{
  "dataset": "photos of arthropod specimens (BIOSCAN-5M)",
  "horizontal_flip": true,
  "mlp_ratio": 2.67,
  "inner_norm": false,
  "lr_schedule": "step"
}
Rows from block 9, named by matrix and row number. Rows with one number belong to one neuron. Each number is 50 + 15 x the weight over its row's rms, rounded and kept within 0 to 99. All counts start at 0. After the name is the row's rms in percent of the matrix's.
# gate: MLP gate (model.blocks.9.mlp.gate.weight, 512x192), inputs 96-191
# fc1: MLP up (model.blocks.9.mlp.fc1.weight, 512x192), inputs 96-191
# fc2: MLP down (model.blocks.9.mlp.fc2.weight, 192x512, transposed), outputs 96-191
gate.47 123:65 59 46 41 15 09 50 45 68 53 57 52 44 72 46 83 38 41 57 63 70 34 65 52 57 40 51 41 24 20 54 48 55 59 65 32 70 54 46 26 37 76 46 57 48 23 54 39 66 56 23 46 48 37 88 67 78 51 45 27 65 69 47 59 84 39 62 59 72 29 48 29 45 35 32 86 61 65 36 53 50 57 56 19 30 29 62 51 45 35 39 64 25 34 41 66
fc1.47 131:62 57 38 57 21 32 40 44 65 39 31 73 44 61 49 58 33 42 62 67 76 40 48 56 61 41 45 32 29 17 48 46 56 54 63 30 55 59 44 11 28 66 61 51 48 31 54 49 63 53 34 51 57 40 56 75 82 52 35 17 74 70 68 48 84 28 49 62 79 33 36 38 46 23 48 69 61 51 30 47 56 56 60 35 35 43 35 46 48 47 39 72 29 59 55 63
fc2.47 140:67 84 54 29 53 44 26 47 60 43 61 41 72 47 31 60 27 38 54 36 59 62 26 62 36 41 48 56 40 38 56 55 48 40 27 46 67 52 73 45 51 36 66 48 31 42 89 90 52 52 42 40 43 27 44 48 45 62 69 52 68 53 55 52 62 29 41 57 46 51 56 65 32 64 56 63 68 55 16 46 44 36 82 37 41 44 46 66 39 47 49 54 78 60 68 39
gate.49 115:55 56 60 56 39 91 49 27 42 47 41 42 58 30 50 69 42 35 43 41 56 66 39 76 67 55 57 63 55 45 42 22 56 27 27 39 23 46 42 36 50 50 42 56 55 76 66 60 29 53 61 46 41 64 59 26 62 43 50 59 62 51 62 67 46 36 61 48 40 49 33 62 87 39 56 36 39 47 47 35 65 53 14 91 46 51 18 45 75 69 34 67 53 51 58 47
fc1.49 113:35 33 57 42 53 18 66 83 52 55 66 73 44 68 56 45 66 68 54 52 53 38 62 32 29 38 53 31 46 62 50 74 48 72 95 67 63 36 74 66 32 59 45 49 56 37 42 38 61 46 32 69 43 48 47 79 41 55 35 44 43 44 26 36 53 68 30 46 56 58 63 35 44 61 61 55 57 40 55 50 33 47 92 23 44 40 78 51 18 31 64 41 50 45 46 59
fc2.49 128:54 57 60 59 63 51 57 44 51 69 27 34 42 58 23 49 51 56 35 20 57 45 65 28 59 41 40 43 25 68 53 35 54 64 50 49 77 64 46 45 51 67 27 21 63 48 63 57 27 51 25 60 46 55 29 72 51 33 70 28 70 65 69 46 46 59 60 36 54 72 31 50 33 47 59 54 29 56 24 50 54 71 38 81 59 43 68 58 53 89 49 83 69 49 52 78
gate.52 022:69 43 44 43 86 71 23 79 35 49 50 61 37 32 49 46 75 49 18 52 59 48 54 64 46 43 53 55 55 51 49 34 63 63 50 72 55 72 56 48 19 37 48 35 44 50 84 67 41 50 50 46 37 72 70 38 46 32 59 76 75 38 55 73 62 16 58 68 65 43 11 47 37 78 58 43 39 38 48 29 64 15 63 45 28 68 47 78 82 53 51 12 41 67 44 46
fc1.52 021:23 58 56 54 23 30 69 23 62 49 49 29 66 59 53 53 29 56 86 51 40 59 50 40 49 65 50 51 47 49 51 60 40 39 56 24 43 17 37 57 95 58 42 66 56 45 21 36 59 45 42 62 57 33 31 62 60 58 42 23 30 62 51 32 33 83 46 34 34 63 82 52 69 19 36 51 49 54 54 54 36 73 35 50 67 33 55 20 16 44 60 88 48 34 50 45
fc2.52 019:66 42 47 53 38 47 42 59 52 85 47 41 38 62 59 56 26 44 35 80 45 46 73 39 61 66 72 17 69 57 48 44 59 49 98 29 53 42 56 65 52 38 65 60 41 55 63 45 56 22 16 70 43 64 60 47 50 72 47 49 26 60 60 27 68 32 44 58 35 58 21 56 73 51 55 30 37 43 58 29 58 55 71 29 49 54 10 37 73 42 61 51 63 44 51 43
gate.53 146:46 79 53 59 63 17 52 53 47 50 23 50 62 30 49 33 58 55 41 44 60 37 51 67 79 38 52 34 29 47 80 58 35 64 41 55 45 74 52 43 56 44 43 48 62 59 57 68 75 34 22 59 22 51 51 64 56 46 53 22 81 31 80 45 42 34 71 68 37 52 61 51 60 36 38 51 53 77 42 52 76 45 69 61 88 48 69 29 73 33 43 76 51 60 59 60
fc1.53 132:56 27 54 33 53 26 54 53 39 51 47 73 24 85 56 01 68 70 87 34 60 64 38 43 61 49 33 47 43 80 46 71 37 66 64 47 75 38 42 68 46 48 41 48 60 47 45 73 68 39 69 48 53 48 33 55 37 63 52 63 34 33 44 29 59 20 38 28 47 50 39 59 57 41 34 54 47 42 33 68 61 32 42 26 63 22 35 54 48 57 74 61 40 78 69 65
fc2.53 127:37 32 67 48 31 52 49 46 59 50 41 23 22 23 56 35 42 43 45 66 43 51 44 61 47 48 36 46 33 52 50 60 56 60 35 53 60 22 56 23 12 32 68 55 43 49 52 51 48 61 74 27 65 60 41 47 67 14 41 34 30 30 47 54 48 36 34 29 58 50 60 78 46 44 54 41 31 60 35 62 60 63 54 57 72 38 47 56 44 32 68 37 52 50 21 46
gate.54 132:45 34 32 12 57 91 35 40 34 53 54 43 71 45 73 42 73 47 86 60 44 39 54 43 27 70 63 49 68 49 46 52 63 58 60 38 45 48 49 56 28 59 57 18 42 68 60 45 57 56 19 49 61 54 41 50 44 26 60 35 62 38 47 49 50 53 52 39 50 45 59 74 60 61 64 70 41 32 33 54 37 44 63 47 49 80 47 49 54 17 40 81 25 39 25 55
fc1.54 145:41 43 26 70 37 32 43 47 57 50 47 26 52 46 27 32 56 52 62 02 52 35 45 47 53 82 45 57 67 33 39 77 59 67 28 37 24 46 47 64 63 89 58 54 65 43 34 59 48 44 45 71 50 53 32 46 69 67 56 66 45 62 45 65 63 64 12 68 70 40 62 33 55 32 63 52 54 57 59 95 47 58 54 44 09 62 45 36 86 55 32 35 75 61 40 56
fc2.54 135:78 36 57 42 80 52 31 24 73 32 48 25 72 28 54 46 58 37 68 33 67 57 56 42 71 34 62 53 82 82 39 41 42 69 67 38 48 33 67 16 69 55 51 42 59 38 51 65 58 60 53 74 53 23 52 51 50 39 68 41 59 53 18 54 60 59 67 57 39 43 39 51 20 51 48 28 57 51 57 61 22 41 43 64 56 43 46 68 39 57 56 65 60 60 74 59
gate.56 123:61 57 34 41 59 70 33 63 56 79 48 42 37 74 42 39 57 18 37 47 43 50 52 44 43 25 77 51 57 31 53 36 44 45 66 52 52 46 55 61 27 49 28 36 78 66 61 54 37 50 42 29 67 30 44 51 22 61 75 22 38 68 78 17 45 55 50 46 53 38 64 50 67 29 33 81 54 61 34 62 59 52 68 75 28 36 67 53 39 21 54 61 48 49 53 45
fc1.56 117:64 34 56 30 67 47 25 64 65 51 37 59 45 47 47 23 51 42 38 52 55 60 79 44 54 38 58 52 68 20 53 38 43 38 53 60 64 22 45 60 27 44 44 31 86 36 33 59 75 54 29 42 85 37 69 53 46 70 52 32 40 37 46 26 50 64 52 32 72 60 51 63 58 07 35 63 57 31 63 54 55 37 42 33 37 42 84 63 55 62 55 59 46 60 40 54
fc2.56 125:44 57 57 28 73 36 81 49 46 41 66 16 75 43 49 74 45 38 58 37 32 38 79 49 61 77 49 41 42 45 61 39 74 53 45 71 63 50 31 60 55 47 50 81 63 41 36 35 45 29 70 45 65 29 67 58 51 45 71 52 59 50 69 56 51 34 33 40 47 50 60 47 17 29 22 44 32 69 57 36 55 72 35 26 43 36 43 29 53 49 46 60 24 41 41 41
gate.58 055:42 38 69 31 39 39 72 33 46 80 74 20 42 60 48 84 42 44 38 42 36 36 46 50 44 63 52 52 53 84 49 41 59 56 20 50 49 42 33 46 32 27 57 52 49 59 29 54 44 39 44 64 29 71 55 36 70 35 41 68 40 51 40 67 73 34 58 59 74 66 27 61 59 42 60 62 43 38 57 59 56 28 60 62 25 34 63 59 61 59 52 47 32 54 48 40
fc1.58 056:56 59 28 68 60 63 29 71 44 36 28 87 60 54 48 17 60 61 60 62 59 63 56 42 51 37 58 50 40 25 49 68 39 52 79 45 58 53 63 44 65 75 33 47 43 38 78 38 51 58 69 31 76 32 56 55 37 59 65 42 57 44 63 27 27 64 46 45 27 43 70 38 43 69 43 43 70 62 44 35 49 75 39 39 73 61 46 48 39 43 41 47 62 47 53 62
fc2.58 060:45 61 23 68 70 52 65 33 48 56 57 46 76 48 70 75 59 53 43 46 53 63 60 34 33 49 62 23 48 58 60 61 47 61 43 58 36 51 46 70 64 53 20 47 40 34 27 52 48 42 42 65 34 60 54 56 33 69 34 75 44 35 63 71 45 49 62 52 53 54 57 57 48 71 47 43 62 83 63 05 48 40 56 77 27 49 54 55 55 59 38 69 80 47 59 31
gate.60 131:77 73 49 29 46 53 51 22 55 57 41 44 59 50 43 24 54 37 33 59 68 50 35 65 81 61 72 32 82 49 43 52 48 75 72 52 58 57 71 56 39 49 61 55 48 43 64 46 24 43 41 49 77 54 85 54 49 42 63 25 19 43 52 56 60 45 44 42 31 39 50 36 64 67 35 69 32 64 62 54 45 55 56 99 57 70 59 30 22 45 79 46 27 29 40 51
fc1.60 131:20 53 64 59 55 60 33 75 46 55 49 61 44 54 54 80 50 58 61 57 34 29 63 32 26 46 44 55 40 56 82 64 49 22 37 38 41 37 33 43 76 54 39 35 55 61 38 59 72 17 32 44 29 48 35 31 53 55 21 74 80 40 46 47 50 49 44 62 63 42 49 67 34 26 67 23 74 56 43 42 69 32 53 00 58 42 39 92 54 56 26 60 53 65 52 57
fc2.60 126:26 41 62 82 49 43 23 68 16 68 64 54 58 86 34 41 56 56 75 42 53 58 73 57 79 45 52 40 48 27 35 58 34 55 50 48 76 39 43 64 45 34 29 56 72 58 35 56 44 63 35 68 55 46 29 42 24 53 43 37 70 45 50 38 39 73 32 74 40 12 83 65 58 48 45 33 53 32 52 56 59 46 59 70 63 50 39 54 43 45 33 33 60 57 51 37
gate.61 110:75 60 56 67 25 48 47 39 43 76 55 61 51 61 42 48 43 37 37 42 84 33 60 53 56 38 43 43 40 47 41 66 43 64 25 44 06 54 68 41 54 35 73 39 50 42 50 42 59 46 34 95 52 56 55 44 38 43 27 24 41 72 40 60 33 67 61 66 60 61 31 66 45 59 74 49 62 46 58 29 51 64 70 46 31 61 47 63 70 76 28 54 45 81 62 45
fc1.61 114:22 34 52 36 74 56 46 60 55 29 43 35 47 42 61 54 51 61 64 59 21 63 29 47 36 70 56 61 58 61 54 42 47 44 75 56 85 44 34 51 49 68 18 55 42 57 54 54 50 49 78 13 47 42 39 37 67 57 79 84 56 31 65 48 63 21 53 45 39 49 72 34 53 52 27 53 41 56 39 65 43 44 30 58 58 36 54 43 27 19 78 45 53 20 37 60
fc2.61 103:63 31 50 27 55 58 48 70 39 48 46 50 48 37 34 52 65 59 23 52 75 49 56 38 48 20 25 88 62 76 48 35 50 52 42 64 31 43 52 40 36 69 51 58 67 53 39 58 11 49 74 48 56 30 59 59 34 54 62 38 61 37 34 45 59 48 67 54 47 76 62 81 41 59 69 57 65 36 51 38 59 72 62 42 31 52 68 49 80 51 65 47 43 31 33 21
gate.63 115:78 41 93 48 39 72 44 45 44 42 71 41 79 37 27 47 33 67 57 61 46 28 51 45 66 70 37 85 61 47 25 45 36 83 45 67 28 51 54 43 57 54 58 68 50 42 60 29 39 84 50 78 64 44 61 59 66 46 63 31 37 30 41 41 59 60 53 56 37 58 38 37 60 47 55 48 35 43 37 53 48 60 46 44 35 86 45 50 50 55 57 80 48 50 49 53
fc1.63 113:27 72 10 46 63 33 51 58 49 48 20 52 29 68 87 44 61 28 45 44 58 50 63 60 27 34 78 18 42 62 81 60 36 23 44 48 63 46 42 62 56 46 43 24 47 56 61 57 58 34 46 41 43 55 44 48 48 51 34 58 60 80 48 66 48 28 54 40 61 35 66 50 42 65 42 61 61 71 69 56 52 34 42 45 64 31 51 43 60 46 47 24 54 33 47 32
fc2.63 110:22 76 68 37 54 64 49 54 66 49 30 40 46 27 50 37 48 72 47 75 09 39 39 53 49 55 49 40 62 58 48 75 55 29 57 72 55 56 44 27 72 52 60 37 46 45 38 43 55 48 41 47 66 40 42 64 52 19 65 47 42 32 37 38 49 49 87 38 49 69 43 48 56 84 51 41 40 53 60 67 30 25 49 41 43 33 67 42 60 53 03 58 37 57 63 47
gate.64 128:47 50 77 93 38 63 22 31 47 61 62 49 62 35 46 38 40 58 42 29 50 48 61 51 43 50 10 84 30 43 35 29 30 58 48 69 61 54 28 66 64 17 60 52 63 41 48 56 49 06 71 60 37 55 36 39 49 59 53 71 36 59 59 50 72 75 55 49 37 46 50 43 37 15 54 72 63 53 54 59 49 50 55 33 65 63 54 70 41 61 55 85 49 56 44 58
fc1.64 134:50 35 40 56 65 71 42 47 46 44 37 16 51 52 41 38 52 46 26 53 51 59 44 44 50 49 71 29 69 53 26 73 56 43 21 47 37 57 47 47 31 62 52 60 41 90 33 79 71 58 38 86 55 47 49 40 47 28 53 41 24 42 53 59 57 41 39 54 60 65 52 45 47 76 65 41 40 64 47 84 37 64 42 46 00 46 54 67 34 61 56 26 67 35 56 50
fc2.64 110:36 47 45 42 59 46 23 70 46 51 48 89 23 67 30 52 37 48 58 62 40 33 42 52 58 51 65 67 48 56 50 60 61 53 55 63 69 41 67 41 47 64 59 76 60 44 56 77 45 51 34 36 43 19 51 38 56 93 58 45 62 69 57 32 61 77 45 59 35 24 67 67 67 48 26 54 63 32 34 18 37 50 46 42 65 43 87 74 25 48 33 53 47 34 32 54
gate.65 142:46 66 64 39 35 26 67 47 29 49 42 57 42 39 49 47 56 72 42 52 18 51 50 43 70 41 42 26 41 39 39 57 53 51 58 44 44 38 56 39 53 61 54 53 51 25 29 43 62 53 73 76 68 40 33 58 59 55 32 53 55 26 38 56 50 68 56 69 61 93 53 77 45 25 45 51 30 56 78 67 63 31 42 54 69 59 54 58 17 76 50 60 50 45 42 42
fc1.65 142:56 72 60 46 28 30 66 54 37 59 52 64 54 49 51 40 51 76 35 59 22 52 43 49 55 48 43 31 49 46 38 65 63 34 44 34 33 35 34 34 53 63 58 50 32 34 25 51 66 61 65 82 75 41 21 51 65 53 39 48 65 30 53 61 50 64 51 67 50 82 56 69 48 23 49 47 27 56 74 59 67 41 47 62 60 60 44 59 15 75 43 42 58 62 54 49
fc2.65 132:58 65 42 39 38 57 31 51 33 40 59 47 37 40 56 67 46 48 77 52 63 68 44 58 46 26 35 53 48 58 40 54 62 48 73 55 47 42 50 63 78 48 29 38 59 50 59 44 52 42 64 35 56 81 27 86 52 33 41 43 56 46 62 40 24 48 49 51 43 70 33 56 62 51 87 74 49 25 23 68 50 67 51 76 42 26 47 65 29 69 37 53 47 62 69 40
gate.66 113:71 44 50 55 48 49 42 37 34 50 41 44 51 69 47 68 62 44 70 70 43 75 57 66 37 70 37 67 50 52 52 53 47 27 45 43 47 66 53 61 71 49 55 47 37 40 84 52 32 63 22 70 53 64 24 40 56 40 17 64 38 51 56 61 33 52 60 61 51 49 52 43 59 47 36 42 49 60 75 60 69 44 72 42 58 42 50 65 47 43 27 49 48 48 56 45
fc1.66 109:31 67 48 59 51 34 44 45 64 52 52 69 52 37 59 47 41 78 32 41 53 42 58 45 45 34 76 45 55 36 36 40 59 63 63 48 70 35 27 41 30 47 47 40 60 42 20 29 69 42 72 29 61 38 72 51 46 53 86 19 59 62 31 44 64 51 44 32 38 50 54 61 25 58 55 51 62 48 29 41 28 66 39 71 58 54 56 36 50 49 72 42 42 68 28 48
fc2.66 109:47 53 65 54 37 49 32 44 42 35 24 35 40 44 36 57 41 67 39 66 06 82 49 52 47 35 58 36 35 35 50 59 50 34 43 51 62 45 55 80 44 74 58 42 64 55 31 49 19 47 73 69 72 53 53 59 53 44 46 37 41 34 72 76 43 49 34 67 55 57 51 60 34 40 45 50 22 75 41 54 50 44 58 63 38 46 75 49 42 49 55 60 46 57 61 40
gate.67 155:51 63 50 81 70 83 20 48 55 60 63 89 67 47 58 46 60 48 34 43 38 38 50 56 50 26 56 26 43 29 62 34 66 53 39 60 58 53 34 59 70 62 39 45 22 25 52 30 48 82 54 41 20 52 61 60 38 44 50 67 44 52 40 42 81 19 63 50 43 38 60 83 44 41 42 55 67 73 46 73 63 62 72 41 69 39 32 73 47 52 50 36 60 61 36 42
fc1.67 154:50 80 56 81 77 33 56 58 48 61 39 51 69 20 54 53 62 53 52 59 62 41 45 67 45 37 56 34 38 28 39 55 39 27 44 59 47 39 55 85 40 45 62 39 85 26 66 50 50 53 65 60 49 51 39 56 34 62 72 40 53 71 42 47 88 33 61 62 44 30 57 36 69 36 24 47 57 65 24 66 75 65 49 69 36 42 34 50 61 46 64 27 58 44 01 29
fc2.67 139:52 50 53 40 34 41 28 17 32 55 52 62 58 74 74 19 69 50 18 61 40 81 50 65 60 44 57 57 49 44 49 75 44 63 56 27 66 73 70 62 40 41 82 52 64 39 60 52 50 56 62 62 41 34 63 63 58 40 37 64 59 38 35 26 60 30 83 33 60 40 36 59 40 36 70 74 43 65 65 38 67 27 60 48 69 59 51 38 62 13 78 54 25 49 64 53
gate.69 006:61 32 53 47 56 37 41 70 52 68 35 64 74 62 37 31 15 63 56 63 63 64 51 32 65 52 43 39 31 55 64 50 45 48 30 33 57 66 40 33 61 43 48 71 64 63 60 22 59 58 59 31 42 46 49 35 32 29 60 38 40 68 21 40 73 24 69 65 28 60 26 73 29 63 51 46 74 46 61 41 46 52 55 33 32 45 49 49 56 42 44 59 46 68 38 54
fc1.69 006:63 44 47 35 79 59 31 45 69 77 51 66 57 74 48 34 56 58 68 37 58 70 66 44 66 46 70 39 24 23 43 58 49 38 36 26 49 52 30 40 45 59 55 46 49 60 36 28 20 61 71 40 64 46 77 18 53 38 55 43 65 46 39 40 52 42 52 67 26 34 22 64 25 78 45 57 59 41 53 70 46 39 48 19 42 24 67 37 38 53 44 61 54 48 43 67
fc2.69 005:29 54 38 54 50 72 66 77 64 28 55 59 40 26 36 49 38 42 34 42 61 54 32 18 48 48 22 63 39 25 35 61 65 49 44 38 59 52 48 60 59 47 33 44 62 30 26 80 67 56 29 49 50 57 53 48 62 26 32 48 61 34 25 59 39 26 55 49 37 42 40 31 56 37 30 51 28 60 42 50 48 46 46 44 60 57 47 25 54 53 72 52 80 29 43 55
gate.70 158:32 46 43 72 71 94 35 76 49 40 46 33 60 58 46 09 46 27 42 42 46 43 39 47 57 51 41 63 39 06 66 56 57 29 61 76 75 50 50 61 22 78 36 40 84 81 23 73 65 42 32 66 43 70 65 64 58 28 47 50 50 60 69 64 45 72 38 55 58 63 47 77 63 40 75 26 63 61 80 63 56 44 22 82 33 44 51 45 36 59 41 56 63 47 80 20
fc1.70 159:51 29 49 56 67 34 40 55 48 45 57 93 85 46 72 73 42 50 59 49 35 54 43 73 34 43 07 66 35 26 32 49 37 46 50 44 50 26 19 26 30 35 45 51 40 57 31 43 68 68 41 56 41 63 42 46 58 57 26 51 19 70 52 34 36 62 48 75 72 84 49 33 14 52 39 43 56 58 57 58 55 67 58 29 40 65 55 47 63 69 34 55 63 75 85 57
fc2.70 150:53 64 48 80 65 60 56 41 41 44 39 74 45 65 43 18 39 70 45 28 28 78 79 45 82 55 62 34 27 39 40 63 38 58 46 31 46 40 97 92 66 41 49 34 86 66 73 56 34 88 59 36 54 50 69 41 68 20 53 45 55 18 53 68 23 63 50 67 46 40 52 44 74 52 50 29 49 52 51 33 59 79 46 33 49 53 53 62 53 50 59 64 51 31 63 59
gate.72 143:51 37 20 48 17 49 77 37 65 34 49 48 62 31 85 54 59 52 49 87 65 48 50 78 48 33 26 58 31 47 46 46 52 41 35 57 35 36 41 58 67 37 34 50 36 55 62 53 51 57 49 42 53 62 38 50 54 55 29 17 41 36 63 30 64 29 30 35 56 53 78 52 75 55 53 46 60 40 43 71 29 56 45 49 68 38 50 84 40 38 66 66 67 36 31 65
fc1.72 151:48 43 39 35 56 57 33 37 37 66 25 55 52 65 73 57 49 69 48 45 56 38 46 47 36 56 39 39 66 35 45 54 65 57 53 59 48 52 42 23 64 97 62 46 58 38 28 49 50 32 65 59 43 33 38 53 58 34 50 90 63 64 64 38 40 52 41 45 24 62 25 12 46 25 43 56 47 64 52 54 41 58 43 70 43 67 44 43 17 70 28 52 25 40 50 50
fc2.72 144:54 19 50 29 59 39 60 66 13 15 55 46 23 30 32 60 65 72 91 49 37 19 65 46 59 43 52 46 24 35 51 50 44 33 33 39 44 38 34 55 45 49 38 47 70 52 55 44 49 58 51 68 43 59 46 79 36 55 61 67 81 51 45 37 53 66 54 50 43 10 29 52 47 28 33 37 43 63 46 60 36 48 67 32 27 34 65 62 61 52 21 36 47 53 76 39
gate.74 120:26 56 60 26 35 49 61 49 54 58 44 47 49 71 42 82 43 43 55 33 62 37 52 64 73 72 43 42 55 33 43 46 26 54 39 41 45 20 17 71 54 35 44 40 40 74 59 48 53 71 62 45 48 40 48 41 54 42 49 67 24 45 57 75 49 36 66 62 41 56 67 25 61 64 30 52 58 44 57 42 74 39 52 44 73 08 43 29 71 36 47 57 37 94 27 39
fc1.74 117:65 52 32 76 53 55 45 45 61 37 64 52 62 27 50 42 57 58 23 53 44 57 44 46 50 23 59 51 46 48 59 43 76 49 53 49 45 60 90 28 24 83 49 62 52 48 34 35 50 32 59 54 32 65 35 81 59 63 34 35 81 70 94 49 33 57 51 55 43 25 36 68 15 30 56 75 27 81 35 43 54 58 60 64 58 99 47 48 62 68 35 61 66 35 47 40
fc2.74 137:54 82 32 42 45 60 65 32 20 28 67 55 51 28 46 36 47 66 46 61 41 57 69 68 43 34 30 49 42 27 50 42 42 27 59 52 63 37 66 59 62 40 34 31 45 53 57 71 54 08 30 65 46 45 86 42 30 70 74 51 39 63 51 58 60 58 52 78 58 30 60 28 59 38 36 62 38 56 43 56 40 67 68 66 67 35 55 73 41 36 78 60 24 51 58 32
gate.75 109:53 53 43 34 28 52 55 67 34 62 60 48 51 47 42 38 24 50 48 49 60 62 65 58 71 21 59 30 54 42 67 63 40 50 40 53 53 27 65 37 54 47 33 62 70 45 72 32 57 70 21 13 68 44 68 44 41 50 47 49 66 69 51 46 42 59 62 44 51 83 43 77 61 19 88 31 64 48 53 37 39 42 46 72 76 48 41 57 19 60 10 86 34 69 39 52
fc1.75 104:48 52 69 38 20 33 58 64 39 54 44 73 50 45 48 53 34 52 42 52 69 72 54 48 71 49 57 25 53 44 73 72 55 56 33 63 64 45 58 31 61 44 33 63 59 61 83 53 42 55 28 33 74 45 67 41 32 37 54 44 77 60 57 42 41 57 52 34 58 85 47 85 35 15 69 39 61 33 48 43 38 41 51 57 66 46 38 63 25 48 19 71 42 75 29 61
fc2.75 114:64 70 45 46 33 60 73 67 40 64 40 64 53 65 61 35 56 44 35 56 41 34 65 57 34 48 51 87 45 48 50 43 37 49 43 64 51 48 52 76 65 70 31 62 27 44 67 60 40 45 57 69 59 42 44 67 37 34 53 69 30 51 30 63 60 59 05 52 17 52 76 54 34 46 72 68 32 53 37 59 65 45 67 46 70 72 50 38 52 53 53 75 58 61 50 49
gate.76 107:44 63 61 33 43 66 10 30 44 41 57 53 52 59 42 60 26 39 67 35 47 50 39 66 57 53 51 65 34 52 62 58 55 51 39 33 41 50 37 31 39 43 41 28 74 52 39 63 44 57 40 54 55 45 12 48 63 44 46 38 82 36 56 39 65 60 62 44 42 66 67 50 29 42 70 56 54 65 50 57 62 38 52 62 45 66 52 58 69 64 50 22 62 39 43 17
fc1.76 109:35 53 66 41 49 57 24 36 40 49 65 55 41 52 47 53 34 33 59 40 46 60 47 68 66 39 40 55 32 48 65 59 57 67 36 39 45 42 23 32 37 52 50 19 75 42 26 66 37 59 46 56 51 57 03 48 61 40 47 54 81 31 49 55 70 52 62 54 45 67 44 55 37 07 55 66 57 65 43 49 48 41 46 67 35 62 50 55 72 74 52 22 62 51 36 24
fc2.76 116:40 61 59 74 34 59 60 56 39 49 34 55 44 39 67 53 43 69 60 65 43 66 51 33 53 56 57 46 57 37 31 62 72 38 40 45 51 79 51 72 41 31 55 65 72 57 39 60 35 20 74 63 11 33 71 46 49 68 55 43 51 24 38 43 64 33 48 47 38 32 49 58 35 09 47 38 47 56 59 81 49 58 31 47 36 66 38 40 41 51 49 09 77 79 49 43
gate.77 105:59 74 54 35 70 53 61 67 63 37 65 62 68 48 37 77 45 26 32 54 57 58 44 33 43 54 42 28 38 45 45 67 55 59 35 61 56 59 40 54 52 50 31 52 40 70 87 53 20 47 43 62 53 37 43 56 30 43 55 21 56 32 65 38 59 43 53 68 39 62 43 59 56 47 56 59 51 40 49 38 63 57 61 25 99 18 34 44 86 70 61 83 47 54 33 65
fc1.77 099:54 35 37 61 29 30 25 21 38 64 29 47 30 29 75 50 61 55 61 39 39 44 65 53 54 50 65 72 67 32 35 29 56 51 41 28 54 62 39 45 65 45 63 39 46 43 36 62 49 58 64 21 58 73 54 55 68 41 54 62 58 55 43 60 56 51 50 34 65 14 49 42 31 77 41 40 41 87 57 63 46 53 39 68 01 70 63 40 33 29 38 15 56 81 79 26
fc2.77 104:71 60 41 36 33 50 71 44 86 41 42 39 40 61 32 33 88 35 50 43 52 65 62 49 59 45 61 48 51 49 51 39 42 54 57 20 69 48 47 39 40 52 95 17 41 44 38 49 53 50 50 38 57 44 40 40 71 73 49 54 48 40 71 33 58 39 50 53 40 67 57 46 95 69 52 72 46 58 40 57 71 53 49 27 58 00 56 59 43 50 33 23 41 58 28 73
gate.79 110:53 55 46 42 54 29 62 55 51 61 57 62 17 70 51 50 50 48 50 63 64 48 55 70 47 50 28 72 38 29 65 49 59 61 67 52 54 52 43 54 36 54 42 80 42 40 37 26 66 47 44 53 70 39 88 52 60 41 42 36 61 50 57 81 19 37 35 21 41 40 57 34 35 82 58 55 57 68 43 27 30 47 39 58 69 75 51 48 31 39 38 63 56 56 65 55
fc1.79 114:47 50 49 46 41 62 51 47 47 30 29 37 67 33 44 49 47 57 39 30 37 53 36 32 58 51 70 39 61 77 35 53 49 46 29 36 55 51 57 43 50 39 60 20 63 56 71 74 41 56 42 42 28 55 15 48 45 65 59 59 49 48 60 15 70 65 70 79 54 64 53 65 50 27 46 52 36 25 54 93 71 52 59 57 41 27 53 60 62 53 56 23 33 34 43 50
fc2.79 119:50 41 53 51 40 57 40 63 37 49 40 29 46 38 28 53 40 45 49 30 36 34 56 51 51 54 63 45 34 33 57 66 55 57 34 55 77 49 64 76 69 54 39 33 19 82 76 34 80 58 70 53 66 26 43 54 66 35 53 72 54 14 66 54 47 42 41 47 59 73 33 54 57 69 47 29 46 39 53 61 70 85 51 53 73 63 56 49 22 66 36 55 42 34 42 68
gate.80 139:54 39 56 43 60 31 65 49 60 56 52 55 24 67 37 96 60 54 73 67 41 34 48 43 67 47 51 18 56 01 66 43 44 59 37 51 34 18 43 55 41 43 57 66 60 35 59 38 26 74 37 49 46 20 78 77 56 48 62 27 68 57 29 73 43 42 68 35 70 46 46 50 32 69 23 54 46 65 55 62 37 75 47 39 55 50 67 25 53 31 63 56 54 60 30 50
fc1.80 154:41 30 67 58 61 58 54 56 63 52 37 43 57 66 55 61 60 29 43 55 48 42 39 65 31 55 29 87 49 27 49 47 50 41 42 71 44 32 59 49 62 43 60 47 63 58 08 88 63 32 40 64 82 40 65 30 32 14 36 62 26 66 39 33 71 64 48 50 46 76 49 43 34 47 36 54 72 54 32 68 36 31 63 34 39 56 48 44 22 71 34 37 42 69 47 80
fc2.80 139:47 62 46 59 75 30 58 04 48 29 44 60 60 26 60 86 42 49 56 40 40 61 44 57 54 80 43 39 40 44 93 37 63 60 46 54 35 74 54 14 49 18 76 49 42 79 59 91 36 38 55 20 59 45 49 23 82 48 30 31 42 45 50 28 48 33 48 45 50 55 50 50 35 62 63 29 13 57 45 44 47 78 68 59 27 51 39 36 32 45 49 42 55 54 38 41
gate.81 078:53 50 36 37 61 52 36 64 35 16 53 34 44 49 59 61 48 57 26 49 73 43 61 29 57 55 51 62 57 71 63 41 74 36 66 54 48 39 56 40 42 42 55 64 55 51 57 60 49 50 60 46 24 58 42 54 54 69 56 22 55 65 42 25 77 36 36 41 57 61 23 38 62 29 80 41 73 57 45 50 65 77 61 62 58 56 66 38 63 60 47 51 42 64 64 57
fc1.81 087:42 45 49 50 56 52 40 36 44 72 59 77 49 49 76 45 35 20 47 41 42 60 69 77 55 68 49 47 56 34 16 43 43 52 36 65 63 52 52 60 57 42 55 38 39 32 70 27 27 54 39 42 67 61 66 31 42 42 45 58 35 76 54 90 34 63 74 71 44 40 44 60 66 64 22 65 51 60 39 40 40 23 43 33 21 31 50 60 70 47 42 52 37 40 59 66
fc2.81 087:54 49 20 68 56 43 35 57 33 41 24 18 72 67 35 57 63 43 67 62 29 41 40 39 63 56 35 37 49 34 31 58 33 41 57 71 70 66 55 61 37 31 45 47 32 44 59 51 69 75 50 35 72 38 48 79 59 09 30 54 57 50 29 64 55 56 77 56 64 30 44 65 38 49 53 66 47 36 42 64 66 41 32 62 85 70 67 80 27 26 60 33 53 57 44 66